config = dict(
    dataset='microscope photos of single blood and bone marrow cells',
    train_examples=97085,
    head_dim=32,
    num_experts=16,
    residual_init='none',
    optimizer='muon',
    momentum=0.95,
)
Rows from block 6 of a small masked image model, named by matrix and row number. Rows with one number within an expert belong to one neuron, the router's apart. Each number is 200 + 30 x the weight over its row's rms, rounded and kept within 0 to 999. All counts start at 0.
Before each expert's rows are labels from the 100 images, of 14848, where the router gives the expert most weight on average: "responds to" is what is common among them. Only what is clearly more common there than usual is listed. The data: microscope photos of single blood and bone marrow cells. In brackets: how many of the 100.
# router: slot weights (model.blocks.6.mlp.router.weight, 32x128, trained with AdamW), inputs 43-85
# up: expert up (model.blocks.6.mlp.up, 16x128x128), inputs 43-85
# down: expert down (model.blocks.6.mlp.down, 16x128x128, transposed), outputs 43-85

# expert 12
responds to: smear: peripheral blood (99)
router.24,216,192,219,132,228,220,183,218,166,193,208,196,215,197,248,211,196,218,216,152,191,211,179,167,208,162,222,178,233,206,245,182,159,196,150,201,216,219,170,171,246,162,209
router.25,179,205,168,188,287,179,194,193,194,235,240,200,197,238,202,135,245,193,231,218,230,193,215,206,182,197,270,226,198,214,190,213,201,227,195,198,241,217,190,220,227,177,209
up.0,239,237,161,217,175,217,198,181,205,168,184,174,237,208,221,214,154,159,269,228,187,195,180,178,173,196,151,208,235,274,149,237,181,202,220,221,240,190,167,154,227,159,178
down.0,142,139,267,226,208,172,219,201,193,252,244,257,209,211,175,154,233,211,155,250,200,219,192,149,194,224,188,197,185,164,260,173,230,171,197,218,202,225,221,282,194,227,225
up.1,175,211,175,181,169,218,208,207,196,220,217,187,204,175,187,204,257,190,194,177,232,111,179,104,203,189,209,180,209,212,185,181,195,211,199,225,173,232,228,190,227,229,209
down.1,152,230,191,172,241,251,148,246,158,181,139,163,222,199,205,222,142,204,186,217,182,220,249,223,239,202,203,233,229,187,246,160,185,183,182,184,225,174,188,218,213,180,183
up.2,194,203,242,202,249,185,192,230,271,230,187,201,190,158,166,219,234,210,212,210,168,224,239,205,179,201,262,207,175,217,224,144,145,182,222,144,242,230,176,195,216,177,255
down.2,159,224,160,176,187,174,179,140,121,169,252,203,227,171,218,165,209,235,175,195,252,228,197,201,199,196,190,203,216,224,181,200,219,293,193,226,198,188,247,188,196,219,190
up.3,272,180,271,208,219,252,168,228,140,231,246,161,200,179,193,205,171,171,208,231,173,198,183,203,171,252,169,216,217,138,211,199,199,228,261,152,214,184,205,217,224,189,160
down.3,157,160,173,180,190,203,215,223,205,201,199,278,200,203,200,214,204,228,153,214,161,226,193,146,188,179,235,158,149,210,209,153,196,144,241,233,249,182,189,169,214,188,257
up.4,216,201,214,154,197,255,178,232,186,214,187,203,148,233,206,237,241,181,200,178,202,184,201,198,219,277,219,224,258,245,209,252,228,195,205,211,165,156,170,165,238,198,176
down.4,185,239,191,220,261,146,206,193,215,204,245,201,229,178,203,186,150,177,193,231,122,266,215,236,207,104,210,172,198,177,185,163,196,257,200,231,242,205,232,162,222,211,183
up.5,145,231,180,164,206,249,141,253,236,232,198,206,175,276,215,204,225,174,170,191,238,223,134,182,185,240,191,264,211,252,237,204,210,186,227,209,259,196,168,186,216,200,241
down.5,232,173,224,174,228,178,174,152,196,191,170,187,163,173,209,167,206,206,231,245,184,202,191,220,217,199,199,166,199,201,165,207,151,195,176,191,206,210,185,243,223,206,181
up.6,172,185,192,204,235,245,156,198,214,247,205,222,211,247,193,120,224,182,157,191,204,213,241,197,198,168,209,188,194,180,204,177,215,166,179,130,226,193,184,180,171,216,189
down.6,209,197,221,210,198,201,238,191,188,181,190,222,254,190,163,195,202,221,262,186,202,225,197,191,174,179,213,282,197,188,179,244,221,281,213,222,160,242,222,248,210,230,154
up.7,242,189,223,193,178,209,205,179,187,221,256,170,219,226,155,193,227,196,149,235,221,169,225,244,202,204,194,177,155,214,219,178,194,185,198,202,243,184,192,181,204,221,253
down.7,225,202,210,176,209,229,225,214,186,202,182,202,233,167,266,199,197,200,173,259,216,175,177,120,228,241,180,183,243,278,173,264,160,214,225,196,217,222,223,190,219,206,155
up.8,213,231,185,195,207,212,201,166,181,214,174,159,179,175,198,196,205,207,233,219,205,202,225,203,174,234,133,263,214,261,185,204,194,223,204,197,189,186,270,188,171,169,137
down.8,235,206,165,206,157,184,245,297,207,168,230,208,235,250,180,198,206,167,174,185,161,245,198,200,225,198,274,148,217,174,191,199,207,189,202,205,225,166,157,147,254,203,203
up.9,188,252,187,185,156,176,239,207,222,133,224,180,222,219,218,157,238,190,223,232,136,223,145,157,178,167,192,184,187,168,146,201,222,198,192,175,239,235,273,174,215,179,219
down.9,176,184,213,252,223,160,179,195,214,242,157,126,232,160,259,187,187,181,223,237,242,189,226,185,207,199,182,247,192,248,180,255,217,241,184,177,168,209,138,198,181,222,192
up.10,188,222,204,173,222,225,204,221,221,182,241,293,199,182,202,201,221,189,187,223,226,140,184,200,186,274,168,237,208,153,217,201,161,227,219,169,168,179,163,265,219,215,199
down.10,182,227,227,252,257,177,241,204,186,184,223,206,262,223,160,180,222,198,172,192,215,250,224,165,178,119,164,159,207,144,247,221,179,196,210,227,220,242,178,174,187,208,165
up.11,196,182,186,224,222,149,177,172,234,199,221,198,203,241,219,147,238,217,200,251,256,188,215,222,208,187,215,192,170,196,197,166,207,223,189,174,171,198,222,212,203,221,133
down.11,218,243,196,168,248,256,222,230,172,148,161,153,197,185,169,241,230,186,191,230,228,162,165,153,182,170,202,212,222,160,226,225,208,182,189,195,202,189,163,227,179,226,203
up.12,180,211,199,189,166,216,187,204,223,225,220,162,213,212,218,207,198,169,205,206,207,219,220,252,223,203,206,236,249,179,227,236,216,228,223,256,195,133,171,170,159,233,149
down.12,205,220,142,223,200,194,174,164,184,204,228,243,211,182,163,171,207,186,225,181,181,214,218,130,168,223,190,177,172,257,190,178,152,192,141,177,229,263,184,182,202,201,236
up.13,242,239,217,185,216,199,208,207,200,228,175,151,160,153,205,212,235,216,179,188,202,200,198,212,152,173,181,213,183,170,226,211,172,236,171,178,205,232,192,204,176,226,239
down.13,193,183,174,170,175,220,190,216,243,176,201,224,205,245,207,160,236,213,283,239,185,217,203,193,215,192,200,166,184,205,243,159,216,191,230,228,164,154,172,179,197,219,146
up.14,164,206,227,184,191,219,235,226,223,175,176,175,174,173,182,172,208,193,234,158,241,207,226,153,202,200,180,177,185,199,186,184,230,195,221,208,142,191,172,185,234,179,232
down.14,237,195,205,154,225,139,229,205,153,223,255,208,254,200,208,207,159,214,209,177,165,199,196,211,159,194,222,179,222,174,218,189,175,201,222,201,242,229,233,198,180,236,234
up.15,238,200,221,154,229,207,228,207,226,164,169,151,173,146,213,232,197,242,203,198,169,240,197,265,241,217,231,161,183,146,174,215,204,180,212,194,202,165,201,196,212,180,210
down.15,150,205,232,221,199,173,192,245,179,208,225,262,204,190,167,188,214,184,253,181,219,179,177,174,177,195,137,215,200,198,173,172,159,170,243,228,190,220,233,159,171,236,193
up.16,201,174,230,193,211,156,195,212,174,141,168,199,198,180,192,135,202,184,192,220,199,206,184,217,192,187,217,248,210,236,217,202,180,170,218,213,178,102,155,242,121,195,217
down.16,209,191,183,231,162,197,235,158,272,187,228,171,214,161,210,204,174,197,158,192,195,221,245,165,208,224,175,176,210,235,191,194,177,231,194,180,216,240,230,206,285,263,208

# expert 8
responds to: smear: peripheral blood (98); cell type: platelet (49)
router.16,215,132,196,239,204,230,173,234,178,241,192,185,178,187,212,202,195,181,162,185,175,203,237,238,193,217,185,170,167,231,188,249,154,253,264,219,140,225,245,166,206,217,235
router.17,144,233,190,214,183,237,213,226,222,249,183,215,189,194,151,199,184,222,185,199,211,299,231,116,169,233,191,158,208,147,154,174,153,150,148,219,207,164,178,236,157,190,220
up.0,209,126,197,158,176,200,200,207,193,178,182,191,258,167,171,217,207,225,190,162,218,154,266,183,172,219,175,195,197,221,182,174,189,229,215,175,142,211,184,157,210,193,208
down.0,206,211,266,224,257,138,213,186,205,169,199,265,123,243,215,162,201,161,241,180,193,270,163,203,229,202,189,203,210,214,218,233,182,178,257,191,184,243,215,192,199,186,233
up.1,166,201,189,249,230,262,185,203,212,174,173,194,253,87,200,201,171,213,192,195,218,192,159,197,247,185,180,190,201,257,165,158,215,190,182,237,189,236,222,178,230,242,195
down.1,224,162,185,139,231,193,194,189,272,162,207,198,201,227,222,141,232,154,192,226,158,213,221,225,223,207,207,185,162,136,178,250,194,244,265,215,245,182,218,203,150,168,216
up.2,237,226,195,199,180,204,211,214,266,181,176,247,175,213,236,229,224,232,198,197,162,200,224,119,171,171,215,247,208,183,208,183,181,186,212,216,162,165,188,227,181,217,221
down.2,177,239,187,227,203,220,179,226,242,188,184,216,209,244,180,188,244,198,203,233,218,222,207,202,185,224,226,209,176,181,154,267,191,184,219,182,200,181,172,188,217,263,181
up.3,191,216,210,170,230,178,230,196,255,198,221,193,208,202,211,164,144,95,206,186,196,218,212,204,186,268,179,205,127,227,202,239,177,151,176,174,184,190,186,185,188,211,163
down.3,226,246,168,227,194,208,222,206,182,195,226,225,202,232,203,198,161,243,206,165,212,204,203,222,192,105,208,195,206,217,187,145,208,226,241,188,158,191,247,230,205,237,198
up.4,213,232,227,195,216,196,232,161,218,179,184,187,219,231,156,193,161,150,211,148,185,211,161,185,197,172,178,196,181,200,212,207,192,202,263,214,187,176,248,173,215,211,222
down.4,212,213,190,249,228,186,189,143,190,254,185,203,192,203,185,174,143,164,196,183,157,236,212,208,196,197,185,186,195,177,183,267,206,201,195,200,238,153,255,241,157,155,196
up.5,201,169,171,209,181,224,197,175,213,162,169,179,182,225,177,231,164,197,159,230,217,171,202,223,196,240,204,184,227,173,169,230,194,209,206,194,206,220,191,233,195,218,179
down.5,203,206,184,254,191,184,184,283,156,261,206,198,195,174,204,201,216,192,246,205,165,243,168,177,243,212,176,172,211,256,195,148,173,209,159,174,171,206,196,162,259,178,195
up.6,168,190,204,214,229,190,219,192,177,198,206,188,227,194,226,185,199,217,224,193,227,185,179,201,192,202,145,186,199,187,198,166,162,172,173,222,172,208,245,207,227,202,151
down.6,193,233,230,215,156,217,176,199,217,187,206,205,149,220,217,215,218,194,195,188,217,209,222,170,154,180,267,201,126,196,197,210,259,150,212,205,171,172,202,178,193,187,169
up.7,228,186,196,187,199,241,226,210,206,190,193,264,203,162,152,227,209,204,243,217,159,211,224,168,223,220,181,218,220,204,223,198,187,159,202,211,197,145,244,244,213,189,162
down.7,154,239,209,180,145,241,208,150,221,196,272,200,161,241,153,193,185,166,125,191,186,214,185,193,199,163,226,203,206,185,191,183,200,211,184,230,170,221,223,184,201,260,228
up.8,200,254,172,138,178,228,163,245,184,196,204,252,194,215,172,188,212,191,222,196,210,186,180,221,233,172,180,214,213,216,226,189,192,218,187,214,169,145,224,219,200,190,203
down.8,178,236,210,233,210,224,274,163,206,182,177,165,215,226,214,196,171,255,178,212,183,195,220,206,254,224,194,192,213,181,194,236,211,185,190,194,246,208,213,194,168,182,194
up.9,214,239,217,206,197,208,201,222,236,226,156,192,188,175,234,238,215,176,229,156,167,237,146,153,202,198,196,235,210,211,226,233,161,240,199,220,212,154,198,222,162,213,208
down.9,187,196,186,233,236,185,167,187,240,151,181,175,211,264,196,232,228,197,169,205,214,190,256,196,218,240,219,166,203,167,177,179,182,157,221,180,244,243,222,148,267,165,140
up.10,177,170,190,141,171,211,262,139,217,223,207,238,234,209,204,153,274,160,236,184,158,215,198,224,170,162,207,220,205,157,197,214,209,214,239,185,266,189,276,241,174,176,202
down.10,197,276,198,210,227,244,189,226,215,198,212,179,169,178,228,198,134,238,157,206,235,153,208,185,201,236,169,209,240,288,198,171,242,247,151,151,148,264,182,195,242,182,149
up.11,234,187,190,177,216,271,161,140,182,181,216,208,191,218,199,156,191,143,210,185,207,150,158,231,250,184,170,223,249,244,261,165,195,204,153,182,254,243,175,169,275,225,164
down.11,189,180,182,157,239,202,217,229,201,208,205,179,167,163,198,157,187,201,134,177,205,226,234,218,242,174,255,143,212,219,168,196,156,185,236,227,226,223,204,215,134,213,271
up.12,192,219,169,204,194,136,165,213,211,191,242,177,170,195,230,228,207,225,190,155,197,167,250,167,204,212,162,187,230,249,176,201,186,191,204,171,219,182,236,198,237,209,218
down.12,187,193,236,206,219,177,208,209,208,199,193,202,209,241,206,178,247,262,227,190,239,165,200,181,232,186,220,225,202,198,202,188,184,250,161,187,209,234,258,218,225,189,152
up.13,190,227,251,194,200,160,206,214,233,211,230,210,221,203,234,214,195,154,131,251,177,230,185,199,243,217,177,229,222,203,245,142,210,250,223,215,199,209,183,206,207,143,150
down.13,212,170,165,176,201,204,176,192,179,196,168,232,206,289,207,199,209,183,213,208,183,191,253,230,235,246,173,189,230,220,264,237,247,216,152,205,208,161,226,220,262,232,217
up.14,232,241,199,198,160,195,169,231,195,206,240,194,166,194,182,208,194,223,247,263,190,166,214,245,169,205,239,195,161,189,202,202,202,190,175,180,206,181,208,208,125,187,193
down.14,201,205,132,167,221,226,168,201,210,229,217,186,186,194,214,184,192,165,183,159,146,161,195,176,207,214,200,198,189,180,221,262,138,206,224,244,240,225,211,188,263,216,199
up.15,207,151,191,204,169,165,235,218,239,234,200,144,204,188,204,269,228,146,145,185,167,190,177,188,157,238,207,258,194,222,236,168,185,186,187,191,192,176,177,165,177,192,185
down.15,191,238,189,214,232,207,186,248,171,210,164,151,254,190,219,174,166,229,300,198,192,184,197,193,190,211,207,166,179,224,209,169,232,164,254,214,250,180,231,198,211,232,264
up.16,234,245,195,247,176,218,193,206,142,256,205,194,195,187,210,251,231,196,184,191,162,182,181,203,233,258,202,184,163,214,187,193,159,185,182,184,197,171,202,141,253,217,245
down.16,241,162,218,196,216,209,147,189,246,195,163,173,196,240,154,173,219,244,226,181,238,228,198,206,207,188,193,223,181,211,219,148,170,197,214,257,182,211,221,203,195,226,208

# expert 11
responds to: cell type: artefact (27)
router.22,175,212,199,199,216,213,206,185,126,163,269,193,191,203,212,210,209,203,173,200,247,200,219,168,187,175,124,195,152,161,178,167,243,213,197,213,182,175,247,194,212,198,174
router.23,214,232,216,219,203,253,184,219,124,167,233,169,204,184,178,192,162,169,194,240,236,214,190,203,187,189,160,220,213,164,248,94,178,220,251,170,185,241,238,173,188,219,185
up.0,189,192,180,211,177,230,217,261,194,206,203,194,191,195,197,219,141,212,185,192,176,224,181,195,178,238,169,182,261,169,209,243,192,233,282,220,142,208,191,167,227,178,196
down.0,202,216,190,226,200,197,180,200,191,145,223,211,173,179,252,180,203,203,230,224,202,177,222,193,198,165,213,225,138,215,182,156,203,156,171,199,308,218,195,208,237,193,226
up.1,234,221,139,180,201,159,191,232,179,243,201,170,181,169,154,225,188,174,190,249,249,173,214,160,166,134,214,258,172,194,215,211,204,261,191,254,199,208,206,201,212,191,196
down.1,143,212,227,198,202,238,191,207,176,162,195,268,215,173,185,189,232,203,174,181,185,213,194,256,186,252,178,141,235,188,260,212,169,171,197,176,163,164,185,227,188,185,204
up.2,168,221,167,214,121,175,171,198,172,171,206,202,272,227,190,164,174,191,203,216,224,186,184,231,163,190,170,171,187,204,190,220,163,214,164,169,219,180,221,223,220,223,251
down.2,235,210,249,186,229,207,180,161,252,221,183,218,169,212,171,257,200,222,146,192,219,245,200,168,244,240,210,253,226,236,275,231,213,198,201,237,182,204,205,167,180,194,203
up.3,262,196,153,172,186,147,187,162,155,240,115,176,206,203,202,159,150,228,152,210,168,210,225,226,178,226,191,192,214,195,217,236,230,201,224,241,205,240,219,207,231,142,174
down.3,187,191,218,285,240,177,199,277,162,124,231,237,171,193,181,216,201,204,252,164,247,213,155,175,192,154,192,173,170,160,155,192,211,193,188,173,162,190,181,188,237,197,242
up.4,149,217,109,201,153,149,212,236,193,153,205,192,197,175,184,207,209,190,194,170,207,249,245,218,223,180,229,172,151,245,261,214,203,195,248,190,183,251,286,215,214,159,164
down.4,187,169,243,252,209,228,232,171,238,257,250,248,228,236,220,186,200,209,190,235,228,180,148,198,169,201,179,227,220,188,185,166,218,158,133,206,217,157,186,165,193,205,196
up.5,224,188,199,244,233,184,190,146,175,241,248,173,185,214,214,214,157,199,162,238,227,183,207,218,229,192,202,250,181,201,238,208,177,245,190,200,208,194,205,151,185,232,218
down.5,213,233,203,213,219,103,222,247,146,183,197,187,210,175,166,144,217,247,191,132,153,204,194,188,241,209,167,161,204,163,210,184,181,214,214,225,182,217,250,216,207,197,185
up.6,178,262,232,217,185,207,169,221,174,164,120,200,199,234,168,194,201,169,198,193,173,232,174,235,172,260,165,222,208,249,220,227,218,171,216,197,193,197,213,222,222,174,197
down.6,185,170,194,196,224,169,237,234,234,224,266,163,211,174,246,225,199,244,166,232,157,162,240,143,200,205,218,188,168,221,194,179,198,225,158,200,239,156,160,167,169,197,204
up.7,144,187,162,202,234,172,193,250,233,198,192,249,206,194,200,210,200,211,231,228,168,266,143,219,151,176,213,221,273,201,218,254,229,168,263,162,167,191,227,192,138,194,203
down.7,240,203,185,204,161,205,188,206,212,201,234,205,219,228,210,218,185,195,192,184,178,177,231,170,226,236,205,195,127,188,198,175,173,250,148,210,233,216,187,170,252,204,209
up.8,216,126,232,205,210,230,220,193,182,244,216,188,268,171,216,222,170,203,207,203,235,199,161,213,253,155,183,229,221,219,225,204,221,200,214,218,205,145,202,222,201,209,263
down.8,179,244,161,216,180,177,171,172,192,182,158,241,137,196,247,140,199,206,180,210,183,229,240,185,185,250,157,182,173,205,157,219,173,181,228,227,184,261,220,157,197,152,170
up.9,171,190,234,219,201,234,193,204,232,152,162,220,212,233,160,231,178,198,222,253,160,220,195,193,156,256,194,230,206,173,211,211,252,214,214,204,197,237,194,179,170,183,205
down.9,266,157,204,200,179,147,186,179,141,244,208,116,212,159,191,190,169,222,180,211,245,170,230,183,230,188,214,155,218,239,213,184,203,208,164,196,197,204,164,252,220,243,214
up.10,204,180,148,190,231,234,245,214,218,238,215,195,229,163,208,160,198,174,196,201,165,210,194,275,179,148,220,227,262,227,194,209,185,150,176,217,201,212,199,178,209,193,244
down.10,231,263,236,205,175,189,168,171,183,171,208,181,160,201,191,227,157,268,223,177,236,214,202,139,189,257,164,191,183,236,217,163,203,177,251,166,180,133,155,200,233,205,183
up.11,167,198,187,187,259,226,285,218,207,152,222,183,192,174,175,179,229,189,251,210,205,172,204,164,166,221,184,214,178,192,213,155,149,222,185,160,152,180,175,166,191,191,180
down.11,247,248,159,201,159,185,167,198,187,203,166,191,213,220,217,219,140,205,136,129,198,247,192,271,172,185,238,157,222,174,187,193,199,231,193,223,200,179,215,230,206,203,197
up.12,185,214,209,168,211,229,138,270,212,180,212,186,231,176,192,154,195,177,207,191,194,159,181,234,184,232,193,214,225,232,223,233,202,226,186,160,140,211,255,232,186,195,158
down.12,231,220,218,152,246,159,231,105,164,197,205,234,237,160,201,244,240,228,197,178,185,204,184,178,183,204,167,193,163,174,170,161,163,165,240,253,234,222,222,242,194,204,196
up.13,236,170,220,146,165,229,215,169,198,243,165,245,192,204,167,202,222,189,209,192,184,207,154,187,210,211,202,165,234,190,186,150,238,168,200,162,220,182,172,206,230,209,199
down.13,145,149,214,201,253,207,148,273,224,183,218,170,235,220,231,209,209,186,212,241,243,220,220,180,180,225,246,207,135,213,173,221,187,218,186,207,185,250,180,166,159,183,244
up.14,155,194,227,176,222,151,273,223,154,210,214,220,254,166,227,201,179,215,209,158,154,207,190,235,185,214,153,237,194,225,221,199,184,210,176,210,200,210,203,203,181,216,191
down.14,248,224,222,149,176,215,168,193,246,197,161,164,200,218,211,226,210,168,157,209,169,197,227,186,226,221,225,231,177,210,158,268,168,169,244,246,187,194,192,204,214,188,227
up.15,219,170,197,125,221,189,248,220,181,226,243,225,180,187,223,200,184,212,225,197,166,170,266,170,213,162,232,216,192,180,207,210,182,193,154,203,238,194,206,181,196,206,254
down.15,216,172,237,191,172,215,161,190,201,196,191,232,198,204,189,134,240,216,192,184,213,199,182,259,240,266,182,223,195,227,183,192,184,201,202,217,186,215,237,197,171,163,204
up.16,184,210,205,248,206,146,183,197,209,192,229,165,218,198,254,132,242,121,213,168,156,222,224,193,201,186,220,221,159,264,279,162,244,160,199,258,176,235,198,213,204,195,243
down.16,227,167,131,153,191,215,211,188,221,208,205,238,175,239,168,270,161,230,207,248,200,178,192,209,144,216,189,204,215,163,160,260,215,199,104,173,207,214,210,181,228,207,156

# expert 6
responds to: cell type: plasma cell (31)
router.12,228,183,143,207,199,191,126,179,146,203,216,164,172,215,206,186,171,165,187,139,219,160,210,217,250,280,231,224,158,244,229,213,207,235,208,213,166,210,177,194,224,240,236
router.13,228,193,168,139,231,209,183,172,161,213,245,240,152,209,201,176,148,206,185,147,240,144,217,187,222,213,171,193,177,218,243,208,220,164,190,194,212,298,184,204,241,229,159
up.0,179,218,217,198,176,201,206,223,191,162,185,192,209,174,195,254,258,229,168,197,187,267,165,243,192,158,195,223,253,154,232,190,227,252,198,209,181,219,202,202,244,196,187
down.0,282,231,221,239,201,265,168,121,248,203,228,185,151,209,229,189,177,177,217,180,164,157,225,181,201,140,132,186,175,191,170,202,228,179,191,164,188,222,181,179,170,210,206
up.1,152,230,217,200,222,209,165,218,167,188,218,180,180,167,196,194,237,154,163,219,175,182,180,175,187,194,208,184,203,199,264,161,168,206,234,174,179,233,213,193,207,159,215
down.1,219,197,207,184,149,221,195,232,189,184,186,230,203,229,181,193,193,193,214,239,169,202,198,209,202,232,215,167,186,183,144,179,173,213,181,198,271,190,204,169,241,243,206
up.2,191,213,159,219,211,209,230,228,201,217,187,247,199,174,226,174,218,228,243,171,155,242,191,195,205,180,213,278,223,151,198,194,223,173,237,216,206,207,142,185,215,213,188
down.2,225,173,227,174,197,230,176,162,237,242,257,212,176,196,209,174,202,213,224,184,199,180,175,273,222,196,183,193,214,216,193,206,142,186,147,187,208,194,154,182,167,149,228
up.3,243,200,150,199,192,220,217,198,233,180,222,228,160,171,194,174,188,202,120,170,160,224,125,163,200,252,230,208,200,231,254,196,191,174,209,177,239,165,167,232,155,202,181
down.3,155,172,239,205,190,227,187,193,238,203,211,214,260,230,211,263,203,173,187,257,190,182,244,204,175,168,178,178,163,193,231,170,177,220,186,190,193,196,230,198,197,231,211
up.4,222,175,185,188,189,221,226,231,183,192,170,174,222,243,152,215,207,181,217,230,207,181,222,180,199,188,223,197,223,236,262,199,146,207,149,201,205,188,237,161,175,175,223
down.4,176,193,234,216,191,198,116,190,159,217,248,199,212,182,215,171,204,229,198,219,177,202,207,223,207,177,202,162,214,223,185,180,203,146,210,216,184,154,168,176,236,251,178
up.5,152,167,202,184,200,165,238,201,191,186,149,216,277,189,217,188,149,129,206,217,242,196,222,196,181,200,194,196,250,182,159,187,239,204,196,122,166,213,229,228,231,165,205
down.5,203,145,166,215,200,173,208,181,207,236,206,219,181,177,223,206,227,216,204,221,180,210,147,169,238,193,238,282,163,198,237,201,191,203,180,224,202,108,229,189,173,193,226
up.6,194,234,189,163,214,257,172,238,240,172,237,238,161,222,186,221,150,221,198,216,198,205,224,178,169,231,158,217,216,225,231,232,206,163,178,217,197,157,229,197,228,223,214
down.6,207,168,212,193,248,209,163,190,255,193,286,148,239,152,190,240,187,184,207,188,248,194,205,214,230,221,267,181,232,101,193,160,222,200,199,156,184,198,161,169,192,219,168
up.7,192,245,217,215,274,229,206,147,152,200,222,204,202,204,236,157,181,185,201,230,202,195,197,171,228,228,209,147,191,176,216,168,212,204,225,205,198,220,255,172,212,252,204
down.7,224,181,169,168,208,203,154,224,218,186,231,229,181,198,181,195,210,202,206,198,189,260,228,193,256,264,252,223,262,203,200,233,188,198,181,238,243,199,187,208,176,198,212
up.8,141,226,229,175,238,158,177,204,220,225,237,171,180,185,244,206,215,169,139,218,218,185,205,179,236,201,221,229,192,197,178,217,263,253,180,229,217,168,216,172,170,175,154
down.8,199,226,194,209,181,223,229,192,179,214,163,177,222,225,148,185,217,172,236,212,182,180,212,211,144,146,195,202,195,193,198,162,194,182,195,196,190,200,214,187,204,205,265
up.9,151,243,181,186,259,178,183,182,215,219,215,205,176,267,246,222,228,241,174,255,247,211,182,165,199,159,235,212,219,203,191,230,179,164,200,228,205,167,189,185,191,207,201
down.9,203,247,166,133,214,215,200,185,227,177,184,153,187,184,175,250,250,260,240,209,144,188,175,258,225,195,172,197,209,206,188,207,188,223,165,152,200,220,255,258,177,162,211
up.10,220,176,201,233,209,194,188,174,231,269,184,270,228,174,204,212,158,237,220,253,146,281,150,166,226,172,191,181,178,177,206,177,209,165,198,230,206,211,161,205,133,180,204
down.10,173,207,208,187,250,217,240,225,232,169,211,207,249,159,166,232,196,193,215,140,308,98,244,231,207,237,217,217,239,202,210,215,183,227,217,162,209,186,216,208,223,220,174
up.11,215,211,188,182,177,158,168,164,218,209,194,210,210,218,137,219,241,215,155,218,154,186,237,183,179,220,206,225,167,186,198,226,181,194,170,229,197,205,216,251,204,216,205
down.11,205,215,239,213,217,237,191,168,218,266,234,209,168,200,227,221,220,173,224,211,188,233,153,164,217,178,238,192,192,199,229,203,150,218,207,220,168,189,210,175,220,252,235
up.12,144,157,198,134,230,195,217,203,240,191,151,221,233,197,208,183,185,199,214,212,193,174,174,243,252,162,201,198,211,230,176,205,212,182,230,200,238,225,179,240,252,210,154
down.12,220,228,177,203,217,154,208,209,146,203,137,263,181,174,224,151,169,203,247,186,176,172,218,200,156,198,196,161,128,191,192,206,202,184,178,227,232,214,170,187,128,196,188
up.13,236,175,215,129,120,192,187,200,225,204,159,219,170,245,268,185,185,215,194,207,204,216,219,201,187,205,203,186,157,207,211,219,232,207,226,206,212,179,205,222,160,188,147
down.13,208,182,150,172,198,233,192,183,241,163,157,190,223,190,151,208,230,177,189,171,255,138,233,207,219,173,141,183,203,162,231,190,238,174,209,219,203,147,217,216,207,255,178
up.14,232,238,160,190,215,234,235,170,147,206,194,180,191,200,192,207,198,163,198,203,180,216,215,254,182,173,158,218,187,220,165,245,265,194,195,173,155,183,170,193,189,210,209
down.14,182,230,214,185,212,190,230,249,236,175,201,223,257,175,179,174,219,213,132,164,213,230,161,226,197,224,193,168,244,192,213,222,178,218,235,206,207,172,189,204,140,185,211
up.15,232,202,211,198,164,139,142,171,229,200,209,229,179,211,211,172,155,245,182,220,206,158,207,164,177,162,196,202,209,177,258,231,206,157,177,196,257,189,217,168,205,180,130
down.15,171,255,176,240,163,207,159,207,157,221,202,214,276,242,197,197,201,151,219,211,176,227,247,265,196,239,188,222,260,212,193,197,192,173,238,249,166,180,171,209,139,213,203
up.16,232,226,176,224,210,226,218,135,244,246,157,227,195,144,195,211,147,165,218,167,193,177,181,225,218,196,199,219,226,174,194,223,194,202,218,184,155,161,192,192,289,206,181
down.16,202,248,208,166,169,248,239,197,170,195,225,145,166,145,268,213,215,169,201,175,117,192,249,181,222,174,255,237,155,195,189,190,209,206,220,219,219,218,196,203,216,214,215